Weights of a small image denoising model: widths [96, 192, 384], 14.7 epochs.
Rows from block 4, named by matrix and row number. Rows with one number belong to one attention dimension. Each number is 500 + 40 x the weight over its row's rms, rounded and kept within 0 to 999. All counts start at 0. Numbers have three digits each. After the name is the row's rms in percent of the matrix's.
# v: attention query, key and value (stacked) (model.mid.1.attn.qkv.weight, 1152x384, the v third), inputs 0-127
# proj: attention output (model.mid.1.attn.proj.weight, 384x384, transposed), outputs 0-127
v.328 100:505527465574448495466492500494510473492403499481516516477450515504465474508570505473513500510477493500500434541410502451505419499523519517485454500499438454559452537471554532453560469548517502382536560501533467534544486496515492557467466445495457520531534522554487516531510435473462461482494476473478431493480496516506533454553509463494542519473527505429438571490557525517460504490552
proj.328 100:503475526435559514529511497516485539524594492518477483522541504482539520504424494517485511475520481489494562450590486557512572497479483490523519504498571556428540464540456462539444523455490497632472441495463521467468507502468514445536539562503532464465468476429496473457469565521545537512500536538512557504539519475492483554435503543516458479538469487560552431520445479490530492508471
v.329 101:485514480473472480532418465481488468564499549526497514402521444483489560595558447539511492588484480504531539428545503474518476535510538511470517484483502463543517535473511460519535447456449445527520607503520538480568558519519413454511510561566504470492527526547493497475454582509394542512543420448558497498451581549527528563478499458476567564533437481459510493512472464576526471531516
proj.329 100:516494509554537528480570531513512538448494466480525489581482556503516438409438558472494509413508527501469458555466510529483516453473474474529475515506491541454489469520493539482464548533552564495481402497486459512439451476478579545487498439438502536506455472453500507521541408498597477481473584553418495504544403457476476440532505540512410437474572524544502513479527537428488552482485
v.330 100:449450429537439483496452543481524500551568515489522440523532500559430468469522429457474480465586535546513469559507502455553476453556486494486514482560510518502518555487515456526539441510519589557434431470487433549558509427495547459438475472488485478481468514541552462557452482430489495564458482462460477466489522467481459539534502470520528408477481531464536522494513468486487521498527
proj.330 099:556552574476557521490533472520471499444439481496470563477475512467586541549476553534505517527417455439500540461490493553435511544454498488509472512453482486502490441512476556476458540489481403450579573528526564448438490574503462533567522530515503530528534485454449546445523504548504497426532503539548542555517453536514530463450505541487463580512510470538468472508486540515525469493481
v.331 100:522478515457484477451499593527443520513431444557536515516459498446512543512525578487531505484445506504481454421533411498502513511545427532541493546447554443566486490490491456446540524504515552496541535513459490574523455504522440503559427515513507554465489510490462479441440476444524484421471503438530449482518498525621522468483523532481474548548460481543549499484471473520508509507447
proj.331 100:496516469524499519560501416477559494482572564446432488473543516544505458485470434504469491505554487488518543563462597502502487488468535478445489453543434548438502496505497551567457460498499448506465474489554518426471547505459568483429578483485488458527520495505535532573554529543481535556533504570484537521486508474391479527525476481516528449446535521448440496509520538476505488504543
v.332 102:541434448495473470447484544538557461433510504485500531491484533492496531461511580505505566493519442506524606506466481497520510439578439482474500438567489512452477486510552475533442455530542559465515522486471495525486510548503537436570432469467440486483529500520548455438430486455509518424423506503462550467509565527461512432498487423493504456475516503557482479518559530486507542487494
proj.332 100:470553563510506541543516474458462536560482504495496479509507447509514472549481429489475447505492542495479396499527505515473496550431543524515498567455536489569539504485462538460564526474449456538471475506541495477531487470490460566436567539528530515516472487476454550553569498536499485602564492496539442543479423471541486576516513573506497539519475499435514544476440475516494468505506
v.333 101:530500520526492484509571516445514546475485499480570526509482501518557527552447479491508586529518478487523525473582565548550521443562395510585502533452509439538469498548497469548446503471519460519616492504504542528517545496416536491375574494489515445477501499519568465417528456495465576491498524535471459516526527503444462546472549517469509517491453470523505534444510448512503450461477
proj.333 101:485515480475519497502442464565484452530511488530439455475509499487441470452561526506468404488487535513459475530416436436448487557439566494419482482539470563471537493439492524443562501533500553462386503499485448467481468509592462519631443498529500555519497505485425532586456561511533435523498485468523533479469449509540549449541459470512501485515548522486482467547493551488501560545518
v.334 100:520492508558493600538498492578494512481441587559485478475533489504533550486542492506458516476454480539490554496532526521467512511469478468443438504549530616490479531512472518497460505462457510480547517520469556474496540466607530478505486540463417463473496534503502473436389547501471514455513476510527526555542497477463539575455493560441534404497533544501533519452485424473430537406521
proj.334 101:480522488452506410477491519447501502527551422432524513510465525488475442517468513499529468530550515452510437506461476485511503467528520530550564512454464366516526478490506482492536497559543487517461482486531455520507464534391474518489521467549580534534519477508501514570599461510522490551489527498470463439461489524516452416548508445544461605487475476503478493533518571523572456608480
v.335 099:517555528595398502518497508581559416504501552529520595468556480490524455452504512491497465459492548475566526500514489501462536510476428544493475518472433521498418437417535391540526502530530572451569468535502530568524539571538522500501553512465507455548525480514430558482477481505440504494505484518540530504478505534485443448466516498453478440532470485419572416536529515502423440568529
proj.335 102:486448472418622498482479509419437585484515447476483406544443508513475542556490494508490525539505457518428465494487500507535474478515551464513535474532576483494580548562464625477476487452476456542415519469500458457484469436449481498509438493521490546459477516493580416516510526505562502508496519500471473493514471445505557541534480491539541566478521519583440599457462486506574564444464
v.336 099:483550457498507504482573502485512570468437550500410513436438455526460441509469517492545514472526471454495574519446467499501497494512423555466546418515535512460477514460507526500504530491506503571472526443493522505537517475486491566453476524432484608529496578465438516462540505498520442591537506510535519490486515491502468511475500460458599487618426505498538481503406495486506545557546
proj.336 101:521466551499496490521424504515481431544555457488598491570571554464552537492539489513445473527480533540501417471554509493486513507498535446527468579486466498552527498543490468504512477503504497422537480551506490512469483534514488429553519482563506390488484429540579481551479499493468550411469490491469490509506494502511542493515489545532400489388554493506454535486573512520487459460462
v.337 099:446457497533433551607588511434528572488487514493534503545561519532476429546491554500504491530475464574487572471455505536610580530457551424478451608508489428466522545548497539516467499519509531545559464472504509513530522472439480545459461497556515562550494410522501497499526496529460454499551453469481508507432582516540424489463551374572523587477507440521501499507430491509537445467540
proj.337 100:549533496474561436401403491557473428511506488503454499458435484455528557455521457499506503476517537456510426521548496450367423469544462575533557406508505572559481472463506454484534495475483468461430521512497505485482476534578526453555554506450472435444503583482518501500477508477545542506446560533529494492566425477457566508529448628438487402527508546493501509489560506491457575540467
v.338 099:518445486470523458502432489513508472521537482502547460534589465471458488461478516494509541524577504467488539597473487490558438432420500565513523498454474543546471473491503511460488502527516410481536474524492540518558527527459522483582416408485550519496554487474506529498457578530509564466406553506511474476444436516544532493439547495553559519462498505481567426517509458538514519491520
proj.338 100:483559529520469551485553506471501528482482511499456536471397534507555515537531493487492464472432495517518452404532520512443560553585495444471472501539530458463525521504495487558517500468481574516453541480517470472445475487539469522434562583513477468512467518531488472488551413466472443542571447496499522513548568475487477517586460487465461454562509514521438574475489529471496468500481
v.339 101:548398503487570579500521544514460511475515487467475542397484538452470471509550496474449439528468473533499410449450477462499547532536528545539510474536517499498443486520500496503531463525540533512533500543590504532525454483500530476422540450492445495545508492516512447533426533571463543497496451433545443480490543499521504534523504552506459451487515469602530497532476488437470481458467
proj.339 101:462588490515429420493460462491548496521491507536526458587519467535539530506452506532543557469514523463524578548546524527523456469476485437468494539479495504495561512477502512496463518471456482482458495466414489461458536514500473537569462543489550509447496492499490585466562464441533463488515555566457570522507466482479488457477500466490525559509492526403479496479527499554537513536539
v.340 100:467467486496485465489434561493499558484484513550525500434441530456492535481535465537546484490538483540544519420483486491478475477532514410519490441439485537545457481454528575497519513472518465553447564456534523478502516516481534615504528497588414516410513499511513529568464538502508520540493466518451533506508489504575470566513487481454569495499472525506495496513550480454446415492544
proj.340 099:538523510488516525511579445509508449513521486443476506565547476553503463519469526477473528496445501463461467589522515507511521526465484601485524548559521469439534502537468418505479489533477525437544427542456496527505477471502462371501486501405559497591481497499469481438544460471495485463515523477557461483504532475440533439486516520543447500489518487492509512489472519552544576517457
v.341 101:560565466478473504452424500471540522495491484532505521550491455452501554419491555446519452452570535453491466500484504485456492565523515516440465534467521522526575511478506427489452485565510453473516467500520568511456448435456426469474556495505512518547518456526546517549512473491497479514590539527477481503574465490425530480506519413481543474501487470545458479491501503531493475489525
proj.341 101:430440515521537494557574507526460478471504513462491484470523557554502433582484441538491547536429473537515528496518503527537524439475483491552514477525463488476417494531508575500560510433478545521480525497480438472548551563548567544522450488509498491460489537460450494447487540507510510485436464474513522479441538499564475515504476575506455516507517518458540517507491506461520529484489
v.342 100:497558435444501445442463491515472521520480527483575537562489526619494475517552509537506502478409472550550486539529521540517476489466470456552510520548487495501494433558529489528546526488510500487529496477463456481440513516509431497482556467521503547444439499512532555507534502443445511547560515516478494473506500480438521560535434523537452597540540456470500450590514530515534462523497
proj.342 101:486462578546518539560546512497520482454530471516431477428520492398498534480443491481479505513597530460463511468455486465481510521531514533457486471464515499512503570444454517466465476529499492526464504517545551512561508494495576499515428537483498464544561495488470456480478504556552501443456479482517513532507504513558479436474573473464551405471465542531509547419489461482459541487510
v.343 099:513521550520493527502481539431423527494504502486471485401520418551407482536549544479435486495501477514495462516567498499577471480566530546418534541545504572566488487516512457517468493581487503554541594478502468517519538531485484487541489408409489450548443463517567550496505494507498499499518433489513532623493520463446446511475555489464454536459447539448495433506573440478512535520480
proj.343 100:500481452476504480510516472549575480527504491502514517590465606449586516462467467522554511501501525495507520474436505498405523522438491444575464440455470411446507496496491548478528495397516504448471416540504522494478466465504513516473497570579520546448548542490429429505503525491499489498487570520493476384517478522549564481529465488518523465553528467553498568495442550545501468482502
v.344 099:465560456494559509574490472527501511507480488557488558443488422415510481418486517506559484472439539520521462517564463530528478475598500478474461486448482492497490508501419459541512467456454554497444492538414512510501590484550477513464538456557438536532542456503492519427473449554459455487488507486449511443511479531497506477477509442456474488547527502522484444469550488477509547434508
proj.344 101:527438543502439491433514534485496486503505521455512432549516560577491513583507476494473506529559459478474549485433536461474530518412485512515536529561521522476510494504591564458485536535552432500560507453581515496501424526467513475531482545449537457467453518484511465579544534448529540513521497502548492542490513464499505514529490563540518513451484498479529551523458505539496449588505
v.345 100:522495594479552517539460497511478438491558470517467464524415443455506514465516583446526469528494466543515492569518454483429496458505511549452496528567525475494500450438495534488429461469458513480539534431541501430545529473516474514428444541514518470533466531449514499504507499574509452507513581545463559543530515493559529516520508470516492470399573510438456445512552526453474419523530
proj.345 100:482505394515442499464545510483540564509446517467526535501590552541496491539488414536482523465509531458474507440491534518583502548501484443572504475440468529495508538566502453507573528540556476535444470564458510560448471513493534480573548473474493519458533481554487504505495515441494524495489427449539435454484478502446491494470487511480501550598433484565552550495455478538512602475478
v.346 101:485536539440521503476511520496449496546509491491513540484521566562486482502517501393502487534477559521545521544467525506448503528575418494513489592462490558471437544479517551476499433515490506494458514465413454475464521383500490531496421585494460463492518464526569502579538503418509547463577464545470543569554465549531510532446490457488460493533519542491556462457581498467554511509595
proj.346 098:514469445543496488542495487492538499455481518514502457529492422447522515501504495582494515469521436482448482456532479483538484486431546512500515407550516450544570445516463438507513545484520489505560483541581548524543493606521513483520569428505552525521477530488435500429475507582488460541440527456538459438457527454465496466563519534511548516483477459516425541535434503537448490494400
v.347 101:562563478545488506497570514544471480469539436529475506488488532519532519588519507468548476542521536536619473471491586425565451457494479482490551534449508487476534493501487487571471542467487478500479440483460503531486498568503467486498508517454493568506515504492498522421411478537557490494483539500450538500497445456490592557531436436522495474474459550540533448478528594512523426507529
proj.347 101:448440514471506490511413488460536523522481560454527496531514477490476477424463499520455537457478457455390532533520428586428543545512508527496447470554497498506464483501526515435539470533524522489529552520545488468524503446494539525495496486545510445489491495499502468568579507453446509503516462488548459506497571558484407439464551563493502521534517439464457549516478392484487579492473
v.348 101:482525479545517487526489466487472471486469528492530459486520568537471528509465522502456465492574531423457473586536460529508598523516553522475462539520540522513526485460454509474539503497513516448549503506452528449509538434508551461548424503471443499468527469436502567526481535472504505455491470464471497510468511491449561580526458494532477468447445462470505515548508544468573515519478
proj.348 101:526484515443469504503506507514532530518547471496450541517476430450524469496554499493531535507439484561533524423462539469488398480481478479523536459494472479495491524545528485528483488507487471546460494501556476549493474566486438531439572507549553505537484521566503431476520452539500492537504546528528502481518504510541448408480541508487520540566549533508485470451499456524420482472525
v.349 100:462526475532530504490515445489520442468514454557503445501505477493546549471447540549491459495497498440532570476498465551520567454498488436457534444443432538567491492518558513459501537507494503496516473525558490526500481569433503479452475471467444589472415492515489491461555512497617540515513428540548464548523561547534567524562535516462424475498472572480499597536553531539463554477470
proj.349 100:530476524476468494524472547510477566537492547440507551483484510508444457536543458458502534498512511550461425524521538419490423544488509554543470543548581483438501489474437478542498481472516500496483525465460510474495509434578486526549533523533542424523580501469515497537450487504385468493492572455458544448485432429473434480431491488538581508505512422535512405485449467465541460519529
v.350 098:534526495521457493409499479573544533546415489525515458511445542454562528443536482560572514572483544503503584504475528482454476490522576517473550517575496541521508455545527513586523523497479501447461466490517531493610524452521474551503497478571572485465487525464538461433470445449564472474546515371425519514478547533459472379458456490579504499464515513394592503510516513409514512447523
proj.350 102:476496509482548503603502508425442463473574518492468526475583462533432467547463514455444481419518464498503421491528467517544519511484450481510447490426481467493484553450451469413465484491533505567540542507483465511385479547469515446479498520436463520537510482519468548564535551537437524507453481632553481492525444451531524624549537482418499529562494479616407501476477479576489480558472
v.351 098:467492465464463619519413524454460480514505461489397492567483491436469571529511524522438510550490523488413559605464581533510523505467427451547538543506471518530550536490547469481513457491621504464457444518522434552461528488481520559563506466565486484543523483448490467410522507518445559538474526476479509496516471470417466464438517487525532527501440523444515459475473461515540565505482
proj.351 100:522511533532519380482580482557541512486490545518609513428518513559536441467469479474551481456497468509586431409547415470488477488539535552448459466503526477466450467507439531529503531505374487519555535470466559456540480522502488445426506541434511514464466495567496530582464493479564439436518478529519478520481504534579524525586471496472492487496543477556484530504518537480451449481548
v.352 099:500547530516443476527563497489467454597495540489470508509540514535522489422557374518529526455531547550496502447531492544540436478502526453469508508492552468504486445496558561523445536479512517472465478519518509557475511542561478443518552561473507529521506501480462485399536519464552551543488550527459554516508428450437410530546495540435571456478486458454528518412501452527480484556570
proj.352 100:494474488479557522470435509534539560399510467512526493478454498473457519562452620472476468541468438467511481547462513440449560543498492560512490497499451553504534543496437429466552454519475496540528541475485509453508488457439506546482442450540506477477494507532536524601471474532459443447519438478548463483500579541554587484436497458559430551533525539555479487581496540461509513446433
v.353 099:436542550492467437500501588528474567457514531550462526413548507488486507456538440593527509555489470478523563531444498437465551468461473513475500469498519482486436428499441515504509525537449470454510457534531465530524540573506538473479477516561528622431515460529548543553509487452450395490478546575464527472482527526490455576502562504554502505458526487491485555473585505552497504464429
proj.353 100:560468456501529559506480415477525436550474468445518480590452511509513488538465558433499500431515527531485443462571511572528463539533523482530488519509476497511560560504564478499489481472556527515498528483474525471486456435480461545527526471431463389554495533452453450433486531537549598532524466418537477533526464462510549425507450493455488488539471504511491460517437493451506486522563
v.354 100:442517580480477528474522446450524526521472491541539438485503541506482587554507426483469535544476540490581522461542515484520495565544484518483538463451539533480513521527502434447558457476506555493494480465487487463566534483477527502393502440412494477530534478470527457478424513497497538489491549502487504563560516518483514466576494472523524599502458574527539505499493517421531506540469
proj.354 100:554486420519524493527476549543473473486519515461452557504503462498519422445490558522530461467532456514423480539452478530476497412456508489520480514531441463513474496476508578562431546515498447510513529527497510546443476516515468489604485560585507513452470514524469529523577491509499465503520442488511494428434501477518497536398511506473477413481528431492466494501503490584467485449534
v.355 099:456437518532485466566552451415505539475472505478482508514516532517436413529454567451506553524430530530436450486517493463477467473486446485517521500454493425480478491491477503482443451540539494545477436459495547479502454516505549572624544473469449547508443543511494552437441540512494570495529469540520532472485502524472441519561517452530518473442487502497512552489521483380472498480565
proj.355 099:536549470477519543434445538596499439538508485511513501476470461483561585480547436553495448475551476463567537529482501544524530523496518512475469500534487555525521515506523483506554535464459512461523566539498443525487559485501459419365469532533538455498550466476494449570547455488506427511464523440474469535503487487518549460444490557470490524551505504491507451501475512624516497531426
v.356 099:541524519580477474514490517619463512544543467482542459488579553467505513450438445516561496540505526543503484495450400529607430544520475530581539463500473517499471527468476522411489504543485493454538511565526500456466508463434474574504497500526471464483365530519523556480457527518486461505499588507470497555497538560477434508488469507529517431588453429502460481499409546529563533510512
proj.356 099:456456485432523536481521502380530471462457530509471555521417448512495491551571549491450522459503471464500517504557593471395568439491504469437459554498525463491527481535521478587514491467522508562481481448472486548529486541560525430500490496454534532511629482463481443531538476475520531513499417493538500441497440447526568494512531482473483570412541581488538522487568472469432475488512
v.357 098:506435536550530481557504473459479606472523442523472504531538521560539472507452442453481512558524486507488484474476525467461477529531486495569452536472547489536410458460520438576464454544495600482443570548581457406470456520502449523495503495504508431443472548513481472413519463485541454484457528453520490450574462449504544501548545538514450525564496502498444537522496519559429516480486
proj.357 100:476553467456477535442499507544515385533475555486531504475472460450454517491554558529518488450471510486516514537525464524547514478467505506446549466525466511464591535538480555423557519468493396518559435448417531592531537469522554482514493509497495553558523470484517535578486536529466534519533449562477514543432566548494458501450467470468537479424505498506571461479512480438545480517512
v.358 101:608525493461513446433401444528486467496562513491501531459500521493467516466392514466519505481570542551496478445515480551545528531436472531509450506451507531447487529527458420531528551510577406512486576490526545453472505528566487490504524482440532552518507477504465487535497497515523437474484479551573551426537541501461479502483534552483492537541511445506500543559486477514489531545447
proj.358 099:396487518530490554578599542476510555517441489523491470526508492504540499536593485526475489523446452452511527548485517450444463468558512493494552501548493483567506469491537591471494454489414598483500425515466454550517510463431497518496480516548469443481488522517515526464496511491467541541501520452424437580462456496539531491508458455501511466462484545508499455455496525488514462471545
v.359 099:548454502484534471492547543560373513438512548479440551534464419476479481515508482458526460523582441486504516528425472517551504552517587446489572528509545547545572480528536509479545556495537523503551460448492491414515527548555514467431557521469516472459523508545503472472459559543509462523522496522470521498457488532516495492471477504404461564481499508548527565506545517506509531537478
proj.359 098:471569497526460530511446469438625492590488457537568445469534579528534526474483530528491529490413575529491478473585531477445487449490448549523426471506455446462436523457456484511450458497463484490457543559508507586491469460438498525578438481539484525544485489450492519538527432470472551502478497488526494520555517451487494511534503514578538427507510490450471446501477486480489467466530
v.360 100:523561433474485500525470461526495494513450415440460461443492502522490427514499518532470570439485510442441506451486559502561467503541530462560492489520506567530554520512493464531445512476510470504506482514561476450498490479458534515505509539489486536467473479413461526453504453543442562503406498501414459447402540561470558430530499516453498523460504540528529506501499502486528506524507
proj.360 099:490446571526515504494524547479504515482539593564538548553519509479519557489498481474516452552510492551559495537512436494423536489455487566446509512477498422461438495494508537481558488517480529497499513498443520553529507508541452485481491462500520462538532503584546448543497546463557448499591501488588548536559472443537448573472489478534504489537487442473476492494509487487481478472483
v.361 100:530526539564522536529471471549543481470550455442487530488473519569563511470563548479463457581507500572512497468573505500520553432476529539483540450543465464462512559539473501453466493550466498537454439559428388522472472504483487472520507486546562525479524556442465492490498427510432491513510487502506466511525450546510476499547508495545503481501407519577562524583499522569458485614502
proj.361 099:478474461455488453490528519465451517534441544561503466516531480428434476525441452503533529427502509427485500507426480505484459563521485464516467559454548533549498458458519503545530507439545497464539584435567604472544544513507512513493494501465454475532474439546544516502488568488582529490491509519478532483472537462476532498435490492472495526494584475418421488398499473435537498398495
v.362 101:555518560512453412475522546487503537596485425525464491449455487527495510433528461460516515495420482439512500432511501494493591509482544478537547532460494516491557486504460554522467482505524379547477498481524482497498480505540463544493550500531477531461527567530491481500494494445436537460573470543505507555517437486504510508495453492424464442573475529493499558493513521548556589474564
proj.362 098:420495452479561591530484470526478460420518575477535519566527505466512503556468544542475486500596519560476496575484485530507401486519471535463462470535502489517427512501505449466551518494485627442540505526484529489494527480482522452491446506483536457535478434493503519485516516565570452537439522467494485451486554525499475498502522495565536571424539486508514446497503479444437410517446
v.363 097:499518462459458506476541564491447480520439429493483440519464481518573522468620471549490461423531531563504495501502576443578458542474527578474561403494445489520506478468483514523468497532558430458436529545465550520477519464504573460511523533512543535530574485496493463442536517488534532532486414470558547493543534496498468512507486534574471540475507398494431619435556441493505514430524
proj.363 097:497490542539527493520446459508552514475547567511519549501517517478432468536379526463515537587463460471503503500491422562424531476526494415518459603516575514491516514550533467452546498457443554551567495477543452507527478526506421538488467484484472448475436526501493549569454482495471478471519582518443451502463466486497523475498517474430530449531492614498572383566448552510513482574468
v.364 101:521543488508439446463526466499426533504466548432459500542488498478525511527526526457482483524503527530474503441527461463533498525482540491497443459505485478531430475491455497565505521512501467569485431522556429550581547480438477488575484450576506507620499548499487514499527531492555510436479556490497566484461484502515422479522433534400533533446477468522523462453464461485509497480488
proj.364 099:475444504485565550545477534502588468501521444562550511444492505522475480482473458542525512467490478478520485555484530543471508473515486506504549528496517512460570511520562506418476484482497540427510575480450570449422430511555514521424530538427507497399514460491504491491462470520447498568506447497488445513532509512491575508460576463582452453546504539480496536554530542522515498521505
v.365 100:528472499490503563489482454513506516534539435486536524473506593492523488504460576495443480540535499497533543494477494514445575520509532515471428459542436513486554455475450469434429553609468520492429412544515508542462539477485513478599535495456442464506487482475536533434466513431459543556530457519453511469476511510511474503501484542441496445541562515528426566562444498529495510505518
proj.365 100:493545488505506427520501537502486495474474575520481475536498419503477497504544444512556522477469499500460461516520502490539424482498471478535554555470572477523439541523555517552582458374527463496580586450486486447551453538523501507414461517556542533488503526530482449572533465545555456441471530485546483548535478487488527490505531469547513550478442477472569421443549491483510483500482
v.366 101:462501525520497446460472400472524529458440471535517474503483481479587522492466570485527448471456523561469441505481473495593477514505482483537556516496499504433501470474536547453526417512479539472441516551507533523523501536489566500484436519436520521461503459470516585475468493467549466485498540523562552526584488507538452496515466541553570478498496554522487413451477508501496469497479
proj.366 099:539494450474492548529543594526480463553555533466458516491492539542419470505524450513465569516553472436530564510512522520389535489494509521472452503517484481588474524529460458554489544479537460514557501437481469466472513465512430494508558479559464496528503515535483403529543520514454526509496468486432442481425522501467550506464522449448431515499513440487505573533509487496503547500525
v.367 099:465504513506476523402548540498552484468473449562449541415537423569548550503409521517440494535480441520508499497443459509531450499540481473482515556468463522549460606550591422525488495449443492452511451490567452525461571504503476492475574442576537525431547503493503489462506557479534429482522509519551486452476531451445514548529448463544542539492527533513481484516519441448577532518534
proj.367 101:548489494492533468588449461515444510545537565438561474588468574441430443502573484486546503460515563477504503497542536496466558512450507533512473466546551486427529421446418574477511501556566502555492553509432548444544427487507524501532424540432468487557436499516493506527478443502478566507486484494444511557510477544539484443472535529460463458509480479494512504487466556559432479477486
v.368 098:568474531540468490449440529567459471456477482579556495525483484495477502491531510499448522466546461433509481446531450574460461546483496429502518490537463453460482478630519505506544500514531521456447508556504511523486505473558500513471489463515473498541462473448496495472560464550488537538496458475513494493528491505585481599496508411523481449518526497557478491477489529455596432489532
proj.368 100:430535480469533511554561473458523541564517501410444495489521521512524515517465491499533476530472527548506538544457554412533532459528504572485492508470550554543516530360474491511463498509468469539555493447477488477516503503442494482523512523472539510447540510561506481521442531456504453475488550523488501507486503500432517394495474592487517564472484506433510513540485470538417573510471
v.369 100:433419505505511546455556487495465529544552442567504455507520553464501515470499548507594511441524459549474460462469506515511526467555469488493529499504495518542524429455541453473497528549492479529492503471500447424547515465531502469487485532524530496553478480562473468417506431482515438440592446543515458569498507511472490511516466436561559441510482522496573470541528470564476460494471
proj.369 098:538571487510489450547430503495530457439459545419509546499462438542501483540502465488419501578474554463523538539527490483495473527454525512503459506490511474446485545535469535521511494463519524482482496513496550590442487533475477526484516466481470505439528503397512546598494554505496551581431545445477546435509496497522496479467518562453432556472519470492435518452465533433494539496529
v.370 100:521426539560478554544518487386490504462499397453482483460502449463519501482525545538545480462489518473514516534483435472475509536462547548367503505487500518507470489538496502499494532450610568545526446549486534489512538568534485392529442484509425535444477480539476535525495483549462471539488539554485495549457474492476515527519518530521480547516430514437416479468516541511574440511520
proj.370 099:473554468438509442469478514611512499531488610529511525540511556532487499506474465470457519533510474528482477472507549529524500459538492451639498513510507483480523513461515494487509473564393442477470554460511477512499465438448524604465548511487567459567525516447531454477513498462542521459513462439511504454562536518517480464480480471494516457468558498555609522528488456492444551478486
v.371 098:482458469477590514605536465547560502555470475466489538476514517465490478516478521530496550588451516520476495470514562430508470557492520506499580537568477452548419467525511503523502469492517513439496519585488552495472535442482475496499463523462477538501457488508475509474559483540557482503536533518471550557509479506538512503427434467473460461539474554511499496432491495591539525525427
proj.371 099:515542524517407481399475524445447499455540535540504462528503504516498538479536482476494450414544495489533490537483443578482534442524501485503424460441522545457580523475499497481503515496482493570496475415511462515546479563511532501496540481524524464511545512487531501531437484484442527494476458482518455449510514475462487502590551531533545541461520453488507499570502500407482489480564
v.372 100:466497484514477458515420518484468500486517501449534483529417496511508425498486601422502558516565538462528508457480464464567521576556480480471483503554555423568540483436514440441479488427499490546528556546411527513467484480543526531493466504473544567451540507532501475497524511523468505539534531545497497450544526528431460523513527516398536508502479457466565520523525501487463399484546
proj.372 097:530503522470529525482569482520523494517479506553460516458581495487488576491516421560492436485447459537477493532526526543443483424453521527519510502440445592421446515544483567548525500580506527458472442440596480480522516523446474477512523495529457423533469497470509541517467501485539491445477461449520513552479467477555534476483467479592453499494513555536425490480468511517530586524452
v.373 100:547482499479485503475505528481502482462500515489516495524522478527479445513552462551511513390526474461498490501541454457497435450519512518564502484473519447535512508538503532465545455485472470463433446572541506482483527482545557573518442465525497467504480572458512488502485539495532479512476512540440452497520466511488480537513527452442550495478496467445527515521537568532473547536471
proj.373 100:465531512520508482522485476493487515539497484516466514479489530486527562499454536472493483614485514532505503488469560550499549560495494471441483500534479562457484491467494473508473528518548522539572551427462495522508463513452442429476565535478521529498527433548475519489514455518460525476523480473556554504495528476517532475473473539533434499515512518566458466486463446489521454456528
v.374 100:488457577486521463480488599507518480531422528420544515528472506419522472461520554450534500530512465509557507528413491479488489554528531448524479524477486554479426489504543510481494486508510447561501504487486630447484519500486529480490477546580470513574501542499450475445494510412501508517497546442474493531486515487480452576499499512490450523538481571513498425519516477578516472510582
proj.374 101:504543413504476547522521428486497512454582474591462481465523482564487541537464454549481499457489535497449504482600519533501524432471478561487533475523498445532575502491444498517517516489490549442526498517520382565504476493509466529492524457431532487435498465493554529561511500568518502495476458554549508472523461517523542415517492476501539475472511433506501563497487524415473521487415
v.375 100:577566563516526543482529553474504468515496460481501565537485490445480562570523565513460477497556511503526499582505515510487509537561497521438538494476524481488471502421507548507479486490542477547498488514584480569449481471475425615536551525535470485462427494445565479462494526486419424459498494453560439488532455511477391526509456507453505455472527472439537496536470495457417487446550
proj.375 100:420439447487489472507466468533497531500500530527505424472510507550528448422473442484537517492449490512470511418502497481526484477459497483551484505513470509516528509578493425498529514511441528456516517482400525431548526516545584389463448492465509503546559496563438511521503482502587568544478508544430561520475553489519609492496524496533493565544488537568458512461503520551574500559458
v.376 101:488522560496519570541448445575521523494503486386524542526528450507460452493538482521567524480545515394499482537464468478519519504528519553549553506472507556484514453500570492525404493591483570517469506488462476536506514488505524452462489533476487508519479533409419488542499548497459518540545542453521557533518476479480460442551609523563503572551522540520570504436477451459472563485528
proj.376 101:512492456502481426458560549424473479488498518606469464471478539485533539484471518483447483518446478589500516459526525515472482487471469450448437493543494436521495543511423510479605502406514425488521497503536512464492489508493472546532502472518524494461517467617592519452501448503537491446450461540487446469480510529507526548445397483453492416461487453472407516574513548544515435495473
v.377 098:517524466455523518438441559434499560534468517486529559553453476538516490520506481562514498470501561473457484551482514513572507466453504544438513478465533505497481554484470473520544538473481514498489498501526478482454546424510474544484461540513489547534481463500487531478459589519418511452527561415496452563475571501477452488570536490456497553433476538478505558515498525545449511519499
proj.377 099:475482545546480460552563451582499432458527478532476434441540531468475494479488519446498509540485422518555506463522479490403501525543495472554479535543465500512512455521531540474461478519532487483507501506477532527538467571506528458504532465489508463460524526497509486512533407475586482556482427591495535444522420506518545498436468518546503451558534458513487447485505468466551491483501
v.378 099:536508496540532473560516546484500534510508446459499563526491494404482514459429510489461565564514523434501513508565494526513507464449482444554541478458502515505466534528505509469520540477480513450503471542552443535447492498547497525475420513506451506504529495511508443569459500468566451498573503503535533486434490505435529449465482570515522476385487544504550517495528538469460508495565
proj.378 099:462501494465461524449484444497485462494498564536504433464511526587513488551576494522523414442487469574516494473422520470477494553554511560449455524540483499500527458481490490520475463532525483559506522458439534473560513506445494476517577482493537498490477490505509571440534506536441546493465498499454458519573505503557468555544508432488477530622524463491448486504471449530528491497442
v.379 098:487514406454521528508434493436504503485540430582498613465515537506426548486580494539493493475434457565471507526489529555468484445508478503486539531507466526548454502486484466407488543464556529533494373475470580508548524514481460495483446546498491463430477490470436439494526504461501518508540577437483493490495473548533522460491504484495490504539513505495443521444544477489532513543559
proj.379 097:514483607561483492490567502549493513512437564420505375549468454500564462485417496476518503534576542439529497472510476439535528549473532492535465474510550475463549482506519529587514473542431476460511626509530415487462463488525542512517550469503511531561522516534556562500477492536496478496463422568518501500513534442477479538512505499504502508465498498511552492551452514517455482476458
v.380 102:477480493552475466561494476491461503478541519606576599446588445528498512464501521464451510484488474490465490463478535506491489467536537477452553512508464482507467546495475590466475511404504466436485403559509485428488516461499540539483448466425466476568541514511481470537490507444474473477564564456523457394584517488497529558476489515500486570549473460497517485506470505483508533506502
proj.380 100:517523505460531535453503556522547490506461481372427415554413574484519516531493491524532492514507522509538522545518454514522515531466481529559466483479546509488530468506528403508527494621505522570515593439490514573490481532491476460536555519566530522429456508491536528469502519550526521537445436536477564606430480533508460434542522485514509431438534526498490501506527480514492469509503